{
  "train_examples": 97500,
  "translate": 0.06,
  "activation": "quick_gelu",
  "mlp_ratio": 6,
  "fused_qkv": true,
  "bias": "none",
  "parallel_block": false,
  "conv_stem": false,
  "beta2": 0.95
}
Rows from block 4 of a small image classifier, named by matrix and row number. Rows with one number belong to one neuron. Each number is 500 + 50 x the weight over its row's rms, rounded and kept within 0 to 999. All counts start at 0. Numbers have three digits each.
After each neuron's rows are labels from the 100 images, of 14848, where the neuron reaches its highest value: "responds to" is what is common among them. Only what is clearly more common there than usual is listed. The data: photos of arthropod specimens (BIOSCAN-5M).
# fc1: MLP up (model.blocks.4.mlp.fc1.weight, 960x160), inputs 80-159
# fc2: MLP down (model.blocks.4.mlp.fc2.weight, 160x960, transposed), outputs 80-159

fc1.170:503524503491556579516470460565561442449435469361520563446472499449525517565540474535558571519570505483404571480499511495427451537521498390501544440464500488498552446466499559535547524458398584408538528491369513526536447421503535490360463521
fc2.170:456483479379459429472527544511502543460482549561522529513408526495495542581478500506492487429506566522563493519480526502553430537523584572497434513565455431552401489428466412544537500410531502543407460431499510524586559508518511511503529559
responds to: order Lepidoptera

fc1.699:495519424536565519538570517483544527406586547518420533492560553419535481395449514562579414479532520475489515471491442531485546432525524543460486534653455522443493479466390514497510555560456477506446540517445487465479450408605487514524459467
fc2.699:571545466620560552546413540591529507591465443496492484535470437565477396535507504455483455433510439473467535487496404487535529532583580458532458546487461505586416454435493431497514465509503501560456499546493456576587496434511501538493489476
responds to: order Coleoptera

fc1.469:419450557460539406463533497411421482511501442509598561482498410559552458444502498464410496403503499467524512549454462490456458511528475439558390512487515581497471471474565445485532458525534526447519528524447362508492428497463479585443475524
fc2.469:560563503482452530508438540570508538441514511465530505536422552413497550492410394459564445521473448526537481441523573514550434471472559519514505501564365456551512486538499457448520562486459484569533391510475472476548523493458591449531427520
responds to: order Hymenoptera

fc1.156:534557577472466483525471588474555388523506451372449514554511424518520424466544566532479544473543514529455504542522438470415448488430476425462492531495518495534506509414466505550542495437479531485582511486520451512473449538446564518402445558
fc2.156:437465500373522530524452496517516480489426537539499504524525443565492457563513556548347457548524529452511531519485443510513528535447480584504450488526539421558511521432531498559408513525477404493499401437538527502457551523496527460536510463
responds to: order Hymenoptera

fc1.550:522392543428516518519453532504532460467494481441422444510459459515433490605532484560485505530505470573549491564580431547523516432380471580502430573440486534528466516519509537492460450528527539538512499418489505502527548489403505555463372522
fc2.550:549550447524522522546536435466528499458462465515501390450422454494532547448464574432479530536409506557528515496501565532539478516465530394614460577565511487580520479553487469499529551551474479551415470487435519550556424532542523433595533521
responds to: order Lepidoptera

fc1.735:485513541526538425406597456514473513484553618545484549438491515463429469503503505430408497557529433459458591492527477500508412542460458466570495418561571548479536553463479570463414468460512469563434470518531471478581492425513462419511425500
fc2.735:464591465498453565528538474516484486402421482584511423481563517540544476524437504468455474501462473567481510481418422477525511405529487518453513435489517462575478467524522501490459513507488534313569587623479494526479535606389545456526543542
responds to: family Limoniidae; order Lepidoptera

fc1.743:562463447441496445492524491504527521527506436531486581573435520593541518525481524504457411498434471514479482465494477486489427393433481570543494449433588478364400544593510451531525497569484450410520506498490496521497485442476499513481496509
fc2.743:547483384515546514567491471505408565553447457449582470559565480533534515583490525563574441419526462619554585548524483505559475503597574406485437513502491552482539500645496523468421537467503505560457473499531470517410464543517473534448479487
responds to: order Lepidoptera

fc1.76:507518410559511518450456536532529445504519519517547447476467591458502484391459493481562486442521461471548430519582477481510540563554444533416527478512554504524517448526556595545526523488507449464597485447433599446510412477498382494542448498
fc2.76:575521519517543423548501496506450557525484546492521517553548591455512498512498563406483479540456580521515523473534424492511574497448457473622481519522527506531486517459536580422386568501490483533425444572520463521520485525420522540459519351
responds to: order Lepidoptera

fc1.549:412566499526512528588447483462490464518627513412371553465447450388503444469484587513451513493450501507521552458441477493548485395497501567590583499545555453529501485469540506509487436505429438447408554445507598432553511403456544539517512522
fc2.549:459602491542531545513525594528484521447516499528569510514500484459475485453464498495508491475518569391518451365516562505484503539418492484434496522444529476441504519489570549572522455435440517442481511482378570499519493525574516506547505515
responds to: order Hymenoptera

fc1.471:470469544498469386532454530539514597460504516522478547481503580561516522493484557500445405505460515485539480520563369582545457574471452548464550495490572523493448516488479558431478596515451505512509532527638482455497472448462369417445524500
fc2.471:526435515498499529397497466551513491560398477554605404423407488466569534470474531506516503502464565445509498542518464595541420528528447511490442474492586442594502428441470461391502459495503408493441513463437629464482479497432508479495420447
responds to: class Arachnida

fc1.734:502424486490627486489427541522428474577462473481520528532520579560456509431561412492500485502515573486601465522546431511548474521447520613450453555504452495539430508582501492486391549535483516563452559487513436560554498436574507535499488555
fc2.734:527436492592558483475493363475482538470447548522572412523456471456449554553537434343442498512470536459495499469529468503486413452537508521421517523499474406459417515487462538552575552482471487537460471505498506541559501458448380417414562623
responds to: class Collembola; order Entomobryomorpha; family Entomobryidae

fc1.421:486461506460550565481476559494477453531510456563543589462505425512548595523511497478552469466530577553495495544439432470485403555485549507527486492466536474496373483563496550465484619462522577458483498512545470496493543546492448435503518512
fc2.421:558517503505510492448514479508480596469553589522497528515415597538472407570427524500509489477513522483476611480527574668499554506564473524456452404528436432508468414444436431507493431581512498591447582515509483504558506487444459555504495521
responds to: order Hymenoptera; family Trichogrammatidae

fc1.333:534384492557595451402610495472554513574564504447487525486518497488552567414479468431492510481511558424568492549476558516518496536456527595483522469493496547447518490394523515509513484435575529469513612513490490465475501432438443470595493445
fc2.333:504417551540466404619506496444553526450584490410448578492499485552521555496529555462512444466570470556418552513526518530453568475552527477493396510549460604561519488492409578468511490499541472447465408496532450431505471627468447468496580507
responds to: family Limoniidae

fc1.234:483475522518493516524541559588531451515430503547500477565537441484461498496501546533526552544464498461477492536504479488475502470479498453633527578509543445485378460517418473602516504402472453482472427429565548450535578604489509578444565582
fc2.234:566526463561423534504642466465419557458425512503478547446472426463524626553521546537543452453490545499470488574480409465514482403532477506528486557603512576462493609438540392588417395467493470512476505538500459522517488511555491521511536470
responds to: order Hemiptera

fc1.161:449438450519527462471402513499448484362604492567534520589446507384490509406490428431476512514385516487594417512439495486493504573407511505601441580533539554533587498487466543530551530528532400380520479520474476531535474505550568537414440494
fc2.161:453462447485551555523471526624449489586432433640489444468463511380465563471492533477506446395496465500544479559603424507498513536516517557482600468600406522460543572551534485496575484468603482470456432517543495478476493522500480463364637540
responds to: order Diptera; family Limoniidae

fc1.691:458525490492591550555417488477527491487464549493527434513456547548411477513447592499467368404490436520534447530580509448539455537565474536516538543442508595558510548546480579464473563552456474481460446393404470521533512517461420502507503605
fc2.691:457439446400563519508510452489515481518554541381462514452489592557503472531494519482536543558476538551442492506508566528496478515530452397540472552556535515483555462372550467355514533426508511528548524515518433565395489537524479495436561454
responds to: order Psocodea

fc1.406:549451477492573486450530443500529532551524491473509487462487511431501507532487490493490519490439549534546594518557470463443499542487579485510514474597564513605488489569468461536423519468546631455575483551370461563470479499540509521469471468
fc2.406:566517561506451573483558506421422542496545544451471453552560489546573495552525452534511540457391531480480463502438558481511418439612464567542481552477591491493470570557525451478498567530552434544584513487438565405516473549488443560485531546
responds to: order Coleoptera

fc1.42:396470566466486486489519522539444551543452434418447522556520489575571561501556506588550443479468446543598525562506483570446457501547462453544544392444464428561466511439418553616461521542520513528550417498424443435496472569564549516473452459
fc2.42:470496494580480430441519455523471540525511529464461503495364550441469469515385579491532464596544537509498467522580472668466506469528541505475513513608548539471573464511540422461554520506511465511480569586536527542471409437476463517528649507
responds to: order Hemiptera

fc1.420:437506511500508480497570541381482510440528453542538573445454569468532499541513505551396509502447521409394543441429433497475533551513546572631549485439527529526428509538440562548596458440416425403468482536517471475483494558520431425509432483
fc2.420:630435467574545450497470536489524471427525567497544520431500449489450511526512523427447472518413545430454566446470555575572440541573549462562490560532536542488512519500441488542546512519464557484527478574474530435447438515420531509494471539
responds to: order Coleoptera

fc1.619:425498448475514543507575476491514453533572515514478450574527480422381437563519476447518457509541490538503482491528475507552522502505611505461588455425585494440519552482658537581474550500588431538478424513479429462530477510427468459464535555
fc2.619:509528573485560624520532506542507526514384535401535382416519463560508565484376514480603485550463565451572506568484533527547440501547541484611495521498559537565493547578462431502527452496447486481482478450484507588438553465564536494405472580
responds to: family Ichneumonidae

fc1.546:575523525507540487499533443550510471522620529560556518495472571511474500497546447505497530541542502604507460456477548612621538530460473472455482486507476546582533507536527473539481502481529467437479520383564437492456434571461536432540486548
fc2.546:511470421457592386494490458535453499491461450451518443526475495557482461505490486534368511518461433449535495442542399421443464652474481564555556507487543425509441358496493522484573481495504406366523408506540494462419552535528531485466510517
responds to: order Coleoptera

fc1.184:477418495476448480463485554485485535415581543503506521456497407521502538533474523465485466410455447457529537492597481575606465564540485515507487510502610391540431508461440498484428514602463375503526477528462561455571487534554513413467528464
fc2.184:504573561468484436449470456441543491466450545551491464508479505541575474607399490537481519503548501473515516611466480522503456433508494516485440497424527573550512498453585492382550588453443517583504553552562469551517548450468399501519486472
responds to: order Hemiptera

fc1.497:485415520495454567546504393438472530413567552521552575455434482455468496518498494468533529531491436477413591492409423541479529519494448538483496496485499444479491487469540537578568480457444483461512467520488416467492552514460529487486432554
fc2.497:501496580491444484430483460489478418466477460518572474534552540486539499528483436550434497528507524451523446511514561480477491475473579543465503521511341554481409570503566579493418481455542511460475406461564556500387486457437534416471471529
responds to: order Hemiptera

fc1.180:472538483481491420557423459537437539529591586488500428462551474478538506453510444424505514581532499525480510588515438559561449528416540504500524444479520507529489466541520577457532425564505476451552572467588341539505544515483402423523489523
fc2.180:467440504473495504460534464531484498470521629567437473460448407488421491506489487520503500515501554539495523445365531456426511493497461512499449376479478415486492484511533524525546468518553429395518562508465543515466327448459465555599403518
responds to: family Limoniidae

fc1.130:430597405461453548508541474530537513469480612457450516555425461479522511417470488551487438482457539542539559576494512474513401548530535452494502535557450466601443503441477524565528483506574534457523531490579463485446566516470562555457459461
fc2.130:512537437557401503503574621490527374591495461522425557470492482430597523534503491532522489562542500577477445527494419499483513388417530542496535488546560550455510402496478494521525555509447488576524554483471473492518460591525360519501516490
responds to: order Hymenoptera

fc1.525:567464410516466583582554405484598473498604500545490474504480484607511481464550488513547452527455476534520534454450485607516501515499516463489546434609535388458593484546516471490506496501446451539492555524564496489479532374490590442469573561
fc2.525:452499522564426516492443499445451510512485575512526483544521454468482502411556502528524503440375452420434521424501531435502529524496430390541411545506567519468529469486513396572533465529493627520484472583544491529432445508550583509535438445
responds to: order Hemiptera; family Cicadellidae

fc1.483:573469525440570517487520503403540537466455456484538460502495469403563518474446496509492485416534444452520603479493546564488490496505473484539523556481476482442473479365464521467412550521519470531475408509516436427501435463594568577483500469
fc2.483:385417564582464415444521526552549439528476501409463497589478558513483478470581455418487484542587453511517469563474608461515529544471498526472525505478504481590546515531554525472521601498518526452466455539503526438494468375470518503512562555
responds to: order Lepidoptera

fc1.34:402494469500501535566535375492571528513545474494576515476496481554469523429435476410453521541394505482463502418495562587499556501522470589469553487492511478497452548413501537453495628534518532423433510540518564507497394459418490513572513480
fc2.34:520443511515577488549519500538446548504558444439518535534545571546490488495500523572432512514511423476410586472542377503482427503555546512464478563527522439472539474545543463504484436527439391457549497494536402553547469540600566489462558443
responds to: order Coleoptera

fc1.62:564529420493491525480401393511489516495634488511429503528467407517502506471490484463423542520535516504460491578509456489509600405570509439504457435486622494457513418508551490509396505399416487524456547468492465517469497550554497528441462436
fc2.62:523517493483440499530572519577468509490425424473499539459551438423543405501524506581462477458516491400611530356481464609491505507552556554537508402513472517516406508485453513548483530483540561526389566492564542404479582540493465477504501481
responds to: order Coleoptera; order Hemiptera

fc1.612:499464515490592468425497535471456454508501441565500552490464555465522517518411515509521534509509533473464533500629439538633403421481420499489518513521413489490517485475470456499426512468462505539547444371496436485496535401536550542544491525
fc2.612:466459449578483493627372527562547489471486530512462576521426522487466482451528457536569458481546398570512456471485513500557565535517552571467508552494482553372551496487475471488488565482511399412388448473573548482491558513514515502513536468
responds to: order Diptera

fc1.211:506480536462545569490587515448425492534481535505472547516531493422455492459534550457431448453488474493436578413564589522570454558391457599543551500409545545510560476479498521458532564515523442488421510505380515494527522462542527505550531418
fc2.211:469519535526521496379506422415530503454507486414553471490425502565505613495454531471484508591556482463504467589426381578453492504505522453486487503495554396494497621561534525491478506440372464536535534441475521324511541521520551472523530458
responds to: order Lepidoptera

fc1.132:535569459417487505521568512558483527566365478579503519524549509501485533511514507507534538388467415477436423525579507478507512557502424570423421494474572523458481580610535574614470529479512464536455569542450539474519456484604504461562453499
fc2.132:531548391457420463608502516549483455523520547420524527491495451513480551507397552453566433490463561451457486521481434412549429466505428430450515512566459512568471415497511486476580487527491463486496503467486511476461480384387423581422470577
responds to: order Lepidoptera

fc1.187:454503473422444405551425549441429543399647534407537471518430464494447520509525599504493536530500555590544433483487518546494563480547454561557521566479500517473539475550453510488621481500472589471445516514517493478492512514539538511391553424
fc2.187:596573505548522587613559480483501536447587583545503522426482504425494468436527517489591525516441498471495426472526515487515544467540561485574562530632501437482470448586528576470423495501484537508438462495444490540493527492490500535538549513
responds to: class Arachnida; order Trombidiformes

fc1.472:460522527581450531462521507579533468446560513460533483549581432440491512469562419522514480503541448515530511496480506570426523506481424554366442464459551578442528573521511504524428535502503368500329424467521441522501491483595463516494460504
fc2.472:528568392478531561508431444545463471511486456547539484517454531396532464496453485404503450564495465501448463534504540510553445531434558521537427542494506463500486431518548508482581474419509468492550590511476406497537504446531499518494533456
responds to: order Lepidoptera

fc1.131:553476500553417463491525591481487469524506586462544476542420379526589435518522485474547434502460522458509538479455440571520564507473434549459518547463487546533570462517571523506508504476465498498485498429512528542503480479524504500474470534
fc2.131:513485487381506517409570605496571505515533372502407517517512504515612493429578484553442485556560516565501529470507511432433444565517483496423516516520431486433549526458545569426502579482437484510554495440474429498487566537513516494473553469
responds to: order Coleoptera; family Coccinellidae

fc1.265:423472462483496566622583492508548501556508630498508519469551465510523481463535460522525477545484530548492504448561451549496484494556447511511563544480520526523499396488529575451520419560475425527507627421475558574436566542395451558479569434
fc2.265:522594496491546501522483482527505525460443525458561500563395459525393440543503486507475466510530541591492509490587539441417452511574514431460577500499459477479465469433571413551519491480503571493420461388470447587566404456502526559462428459
responds to: order Hemiptera

fc1.764:341495503488486462506530379474501426509498535438482548498434570439483452546489504538510442538502445509468499570546438551486511492485503483427480431487476580572571504530491568506444617593461420509543471454463548548525447516483428459537510427
fc2.764:515450566423462545429487523440453544522484464411564450461552499486592514511606546485484596380469408475557564416479447529563518621432481537472510476533477390502579441608460385557507445506533523527530509492550444467525445470536503465453452540
responds to: order Hymenoptera

fc1.13:509447464451478509541521512548471482615504586536554456487444483507546516466488487512538512568465442419446500524574464612514463477434467537520573529447470519545558446527495549434510439534475391493434468490469559609518434529482523536528488565
fc2.13:375556435572477473558485525494570550554385597561418497509508450477462561465534533528527471470531520539462478512520448484501526437513388506520515449548491528501571537545492519443502571470493566439484557441530499516503474460554460547464509471
responds to: order Hymenoptera

fc1.373:448502595431421526545517466507508448430523450396510513479580347539505436524574635478488548487527453544469483508538496434518541475502541444543603474520456476530540518435468489519525486573516519472500542457417448485467484531603435399517506534
fc2.373:488537505475473561379475510548578621448424477468488482544483442540417473482542486439429479548607500549416556462534488490566484500497489487441520501467597498497539410492496525553549491476490457590503431478515477496441399493467537536510438494
responds to: order Hymenoptera