From a checkpoint of a small image classifier.
Model: 4.84M parameters, 64-pixel images, arch vit, norm layernorm, activation quick_gelu, patch size [8, 8], layers 12, width 160.
Training: soap at rate 0.0023, 16000 steps, batches of 256, held-out accuracy 90%.
Data: trained on photos of arthropod specimens (BIOSCAN-5M), 97500 training examples.
Rows from block 8, named by matrix and row number. Rows with one number belong to one neuron. Each number is 50 + 12 x the weight over the matrix's rms, rounded and kept within 0 to 99. All counts start at 0.
# fc1: MLP up (model.blocks.8.mlp.fc1.weight, 960x160), inputs 80-159
# fc2: MLP down (model.blocks.8.mlp.fc2.weight, 160x960, transposed), outputs 80-159
fc1.746:48 40 34 40 32 56 52 58 45 54 55 56 46 55 48 75 55 56 50 60 38 42 64 70 31 46 43 45 52 58 49 77 37 49 33 55 64 74 60 66 53 36 51 45 53 44 45 40 57 45 48 47 33 54 38 39 49 59 52 40 67 44 52 67 40 39 55 41 59 55 52 49 51 94 39 65 46 07 19 42
fc2.746:39 47 36 44 39 71 59 53 52 39 59 64 35 42 55 23 76 55 44 27 44 55 56 66 63 70 46 66 40 42 40 39 53 54 41 38 69 47 56 54 46 54 42 70 38 51 67 42 51 54 51 52 49 32 33 51 39 36 29 58 37 54 55 36 41 40 42 64 51 52 35 57 20 59 52 30 54 54 52 42
fc1.747:64 20 34 51 56 54 39 59 54 39 55 50 44 25 34 34 52 41 47 43 53 44 50 25 46 51 42 19 58 40 60 44 66 34 46 80 38 51 59 30 51 60 45 65 81 57 37 52 47 77 37 43 00 49 60 51 48 60 49 42 56 87 49 43 58 32 54 49 50 31 16 63 50 37 38 38 40 37 55 38
fc2.747:62 28 41 58 53 46 66 58 44 47 30 44 46 49 69 58 67 70 46 66 53 72 54 64 84 62 32 42 62 52 41 56 40 40 46 44 31 58 68 56 42 53 23 30 50 52 32 65 27 30 60 04 44 50 42 60 71 53 52 58 53 33 59 49 18 46 44 57 33 47 36 55 42 43 51 60 22 56 45 33
fc1.748:34 55 45 31 58 61 49 48 54 47 52 33 21 32 52 58 45 67 44 56 49 28 58 61 52 58 53 34 40 38 44 54 19 57 67 75 43 51 59 61 47 36 42 30 55 67 67 23 67 43 49 52 37 41 36 59 43 31 41 53 47 69 55 55 45 37 60 54 38 63 58 52 44 48 54 55 52 53 67 72
fc2.748:53 56 44 49 45 49 52 51 62 43 56 45 45 44 49 55 44 60 47 68 48 31 40 54 52 44 45 46 43 49 64 64 44 59 35 39 67 52 33 55 35 57 45 42 47 69 57 35 64 53 46 46 49 58 47 49 81 39 54 43 46 59 37 58 54 43 71 44 41 22 41 34 44 54 39 58 63 67 46 41
fc1.749:60 43 69 34 41 49 50 43 41 54 53 66 48 44 61 50 49 57 63 49 54 44 50 23 42 61 36 51 48 49 60 43 29 69 40 52 45 45 40 32 48 40 42 37 52 33 42 53 47 41 47 51 83 33 63 62 43 54 63 51 52 52 52 56 40 44 32 51 50 53 46 48 41 50 57 52 48 26 51 56
fc2.749:57 64 30 51 37 33 55 46 64 45 60 49 41 38 61 63 45 50 36 46 67 65 41 47 57 46 56 32 63 52 62 40 52 49 73 43 57 38 44 61 54 60 51 59 46 44 43 48 41 57 52 62 41 50 47 43 42 59 71 65 61 44 52 57 43 26 52 51 63 60 46 44 47 43 47 53 70 58 59 39
fc1.750:48 48 39 47 66 56 37 57 53 29 39 42 60 53 64 43 63 50 60 36 42 38 35 51 55 37 63 52 44 29 42 46 41 52 51 59 69 42 36 47 40 47 54 54 50 31 57 49 41 65 44 57 49 53 55 59 55 63 41 45 44 38 62 60 42 41 49 57 48 55 48 33 52 40 36 50 49 54 45 40
fc2.750:53 59 43 63 36 45 53 49 52 53 56 73 55 58 46 67 40 51 45 20 42 48 42 49 59 59 48 39 63 51 50 56 44 46 57 39 49 49 53 18 55 49 60 61 56 33 55 47 46 35 55 49 54 53 46 55 79 37 51 51 50 48 35 49 40 75 53 65 34 60 45 43 46 28 46 40 57 38 49 52
fc1.751:54 56 58 15 50 46 76 52 45 57 53 37 70 36 70 40 49 42 41 38 50 72 45 16 41 42 46 43 17 63 49 23 59 44 36 65 57 44 37 47 33 54 44 63 70 33 40 64 41 49 60 75 53 54 42 51 81 50 64 48 73 30 65 39 42 43 41 53 44 52 41 35 52 52 45 50 25 38 63 49
fc2.751:55 61 40 53 61 35 64 25 41 51 76 44 42 44 28 38 31 52 27 57 34 53 47 32 57 54 52 79 59 66 44 44 58 68 56 64 67 72 53 47 32 38 54 69 42 45 18 60 65 48 48 66 68 31 83 60 29 35 54 24 56 47 51 30 69 43 77 56 55 56 56 49 47 51 26 57 28 48 22 54
fc1.752:61 52 55 46 45 45 29 43 54 30 52 56 53 63 63 49 50 63 68 44 52 39 44 44 46 60 45 58 53 50 58 49 44 51 61 61 54 42 49 64 52 46 36 52 61 54 35 53 54 29 58 41 50 57 37 68 39 50 47 46 43 46 65 50 54 34 63 53 42 46 34 34 53 52 58 57 34 58 43 33
fc2.752:23 47 46 55 54 50 59 64 47 39 58 61 53 56 48 30 40 56 52 48 54 62 54 58 44 45 53 44 47 51 45 59 38 52 56 33 51 53 54 52 37 37 40 50 48 44 48 81 46 71 62 67 48 47 26 42 48 69 46 43 41 50 54 39 56 63 36 61 50 45 33 53 54 57 57 55 47 52 44 52
fc1.753:39 40 61 51 59 56 68 87 42 47 26 29 59 39 38 01 53 70 51 42 45 65 44 60 29 56 35 58 35 61 43 45 56 51 58 58 52 41 38 63 59 64 72 49 42 70 49 75 55 57 60 48 27 58 86 53 81 61 49 63 70 34 58 32 12 49 45 42 73 51 39 53 52 53 49 70 29 62 36 46
fc2.753:32 51 68 42 30 41 57 56 34 50 75 57 62 51 52 55 36 63 54 51 45 72 38 51 51 66 57 73 44 61 33 64 60 57 30 63 41 48 48 55 58 42 68 66 29 37 38 72 45 64 45 42 49 40 25 33 50 25 54 58 40 38 19 50 38 51 52 49 42 60 51 32 43 51 49 44 57 43 42 51
fc1.754:42 39 48 60 41 46 69 85 78 60 81 54 52 49 49 46 51 59 55 68 53 61 53 40 23 66 40 58 44 31 43 40 36 27 14 48 60 37 64 32 35 60 45 50 43 87 68 33 51 39 52 71 32 53 52 65 43 81 65 62 37 52 56 58 43 28 40 44 20 45 53 55 67 62 56 41 52 28 45 63
fc2.754:51 48 56 52 41 60 58 53 37 36 77 70 40 23 51 47 72 29 45 39 40 55 29 56 40 54 27 53 34 29 53 40 48 66 41 33 39 52 44 57 58 42 46 74 54 45 50 38 76 39 57 61 45 34 36 32 67 30 59 49 44 68 45 61 63 36 49 55 68 35 49 54 35 51 64 57 48 67 41 60
fc1.755:62 51 70 27 70 59 43 65 58 37 52 28 23 21 51 52 41 49 47 52 53 35 51 22 70 35 71 54 49 58 36 38 50 52 33 51 57 57 39 64 29 34 39 77 45 45 55 55 57 69 33 42 56 57 41 29 43 38 63 57 41 50 48 50 66 41 42 38 55 42 60 68 57 49 50 60 39 60 47 58
fc2.755:39 60 24 21 43 54 45 67 58 54 57 44 50 54 50 69 32 52 19 46 28 53 58 50 46 62 58 29 67 46 54 20 21 23 40 73 62 53 31 74 52 36 60 65 31 65 76 33 71 46 57 36 66 25 49 47 51 50 43 49 33 46 51 39 42 69 60 43 71 44 45 59 44 42 41 46 66 55 27 43
fc1.756:68 63 32 63 60 52 36 45 48 44 68 33 47 43 71 34 24 45 38 54 28 57 53 30 55 51 62 45 71 36 69 47 36 43 39 43 52 47 32 33 31 36 55 37 48 36 52 50 54 52 43 40 49 58 50 52 52 40 63 55 55 42 65 39 44 19 55 49 39 43 46 33 63 61 45 35 19 63 47 58
fc2.756:56 57 43 49 49 50 53 41 52 45 51 48 31 40 40 53 41 54 34 57 44 49 47 46 53 28 65 63 47 30 40 59 56 38 46 65 57 37 37 44 52 32 52 41 74 56 44 66 37 48 56 54 48 48 56 29 24 20 52 48 62 54 54 65 51 46 56 42 35 52 38 62 43 53 56 47 43 44 41 31
fc1.757:55 42 45 47 49 50 55 58 54 41 47 48 57 41 66 53 57 55 70 57 58 63 56 52 50 55 52 54 46 50 51 51 56 59 39 54 57 48 37 30 42 46 58 54 46 43 67 44 43 55 39 40 70 52 56 46 43 60 41 53 62 54 45 64 34 33 38 50 52 47 56 29 57 41 36 51 61 67 54 48
fc2.757:42 55 40 69 60 45 54 40 55 56 44 63 36 40 63 34 60 47 61 38 51 47 61 48 62 39 51 39 63 58 51 54 45 45 49 29 48 48 71 54 39 64 51 55 35 43 70 65 37 52 37 41 49 49 45 61 77 39 44 51 49 32 47 44 42 44 53 47 59 40 66 67 54 54 45 37 57 42 58 45
fc1.758:74 35 54 48 48 64 43 55 64 43 47 53 48 49 84 45 60 60 34 56 42 63 72 66 42 48 46 49 52 62 47 62 50 79 32 69 50 69 54 78 50 48 48 57 30 48 58 48 48 51 44 47 58 46 62 51 52 62 30 51 66 57 39 37 43 28 43 36 57 27 71 53 51 47 53 54 64 65 56 58
fc2.758:34 68 51 56 48 52 72 72 54 56 57 51 39 31 70 45 69 48 75 50 36 34 47 41 46 24 56 40 67 44 32 46 38 56 51 28 49 33 55 54 18 44 73 49 26 49 76 57 47 42 28 35 39 48 54 75 75 37 50 49 71 30 35 57 56 29 39 54 41 53 61 59 60 50 34 52 63 43 40 34
fc1.759:56 57 29 46 50 48 45 52 43 35 27 49 56 60 53 52 29 40 44 32 41 56 50 61 51 43 60 61 67 37 47 44 68 46 43 58 48 61 39 50 49 22 55 60 41 42 58 47 59 42 55 59 32 46 60 59 58 49 43 54 43 56 68 50 52 48 45 46 66 46 65 38 41 71 63 48 37 50 51 53
fc2.759:63 53 64 36 38 47 61 37 53 34 45 66 57 64 37 27 51 37 53 45 64 59 49 65 55 58 37 40 58 37 50 51 52 36 35 60 54 61 54 57 50 42 46 53 65 50 39 35 50 56 61 48 45 30 45 68 65 45 31 46 57 43 38 60 47 53 43 41 50 42 52 39 64 48 63 74 43 62 23 36
fc1.760:52 55 52 53 50 68 28 72 46 50 28 39 51 75 48 45 68 61 74 39 23 55 59 42 61 60 52 60 45 47 37 44 37 42 45 58 39 53 57 22 60 70 28 58 73 63 68 61 54 43 58 36 61 50 63 59 42 30 56 36 48 59 59 38 77 42 32 51 31 61 28 24 48 64 63 33 43 62 55 49
fc2.760:45 36 46 41 55 75 40 57 22 73 45 48 62 57 70 37 47 35 51 61 37 46 53 38 72 36 47 57 62 22 54 37 53 27 47 57 40 57 56 50 49 60 68 49 39 58 39 64 53 28 67 44 57 51 53 52 48 48 56 61 59 47 65 45 59 32 82 36 38 68 59 65 59 85 54 59 51 57 30 45
fc1.761:73 58 45 63 46 48 63 18 65 40 98 40 35 36 52 28 58 51 32 57 47 44 47 55 40 45 10 20 58 58 55 61 27 75 67 32 50 33 53 56 47 31 50 61 42 42 42 77 50 70 64 22 15 23 25 63 51 42 42 43 43 48 54 40 55 32 54 62 67 56 54 62 51 68 24 53 75 47 00 44
fc2.761:51 35 33 41 74 74 64 66 48 60 68 35 59 52 42 52 77 57 71 47 48 56 58 47 31 30 55 55 59 44 75 66 51 50 57 49 35 57 54 42 48 50 53 58 64 53 44 60 41 66 48 38 38 59 63 33 45 41 49 39 55 58 58 51 61 36 49 36 51 54 66 65 63 52 61 38 56 52 51 52
fc1.762:52 47 72 49 42 41 50 61 53 50 55 57 56 63 39 49 73 47 37 60 35 39 46 52 36 37 67 30 32 46 45 56 61 44 39 48 56 44 42 65 50 58 38 56 46 54 64 65 63 31 51 41 49 44 58 62 58 42 53 33 49 41 35 52 50 35 58 40 62 56 45 46 44 38 56 48 40 35 44 53
fc2.762:48 44 49 63 57 56 49 53 53 41 57 58 40 57 44 53 45 53 40 42 55 55 53 38 33 54 68 60 56 59 26 42 37 45 63 47 43 44 46 55 30 37 43 52 62 24 56 63 62 35 56 50 62 64 49 69 34 51 47 55 51 46 69 56 69 55 44 49 54 43 54 71 60 76 45 37 67 60 46 58
fc1.763:48 48 38 53 50 51 52 39 63 46 78 52 53 50 54 43 68 43 56 58 39 49 47 55 32 47 41 57 48 44 56 58 32 50 24 45 54 57 68 42 39 47 50 59 54 63 68 41 44 45 41 53 46 67 65 49 56 57 38 68 50 49 47 36 28 51 35 49 33 37 58 42 43 60 38 41 43 49 43 47
fc2.763:40 43 45 44 46 72 55 37 65 48 45 57 65 42 45 53 57 52 35 45 40 59 56 47 64 43 52 40 41 36 54 52 67 50 46 48 55 59 63 58 49 45 60 44 56 48 39 39 43 60 59 55 39 46 42 70 53 48 37 49 49 41 56 43 39 50 46 59 54 49 47 40 54 44 47 36 49 49 43 41
fc1.764:39 60 62 36 51 40 44 46 55 57 53 67 32 63 61 25 38 51 74 59 36 68 65 45 49 60 75 43 43 48 57 44 53 39 42 45 34 52 60 44 49 40 61 34 38 79 63 83 56 38 41 53 43 30 42 58 56 31 60 27 55 52 56 52 44 42 43 53 32 65 52 66 54 54 47 48 38 44 50 45
fc2.764:52 34 48 51 40 35 60 28 48 44 21 56 58 46 59 62 29 32 56 46 57 35 44 47 37 57 48 45 57 39 57 49 50 46 51 51 42 42 58 57 43 51 64 30 62 53 60 33 41 48 64 44 63 55 46 51 61 48 49 70 38 36 62 63 41 38 54 78 31 36 56 50 43 24 41 35 53 51 59 45
fc1.765:61 60 54 45 38 59 52 67 41 53 48 48 35 60 47 54 42 41 52 54 49 58 44 44 60 69 48 42 45 56 49 60 50 42 40 42 58 45 63 69 55 42 51 59 41 66 43 59 43 54 54 58 57 47 50 35 39 66 46 52 30 66 51 46 58 44 47 33 48 51 31 65 51 53 50 65 40 45 56 49
fc2.765:39 51 59 49 38 38 39 70 31 44 50 58 40 54 50 59 49 77 67 24 52 54 51 52 45 40 30 48 54 52 39 43 55 71 54 49 38 48 53 51 51 46 72 55 42 51 51 47 36 53 47 63 60 55 53 46 66 46 68 38 25 51 53 46 44 60 40 49 49 58 59 45 40 47 42 50 25 46 38 53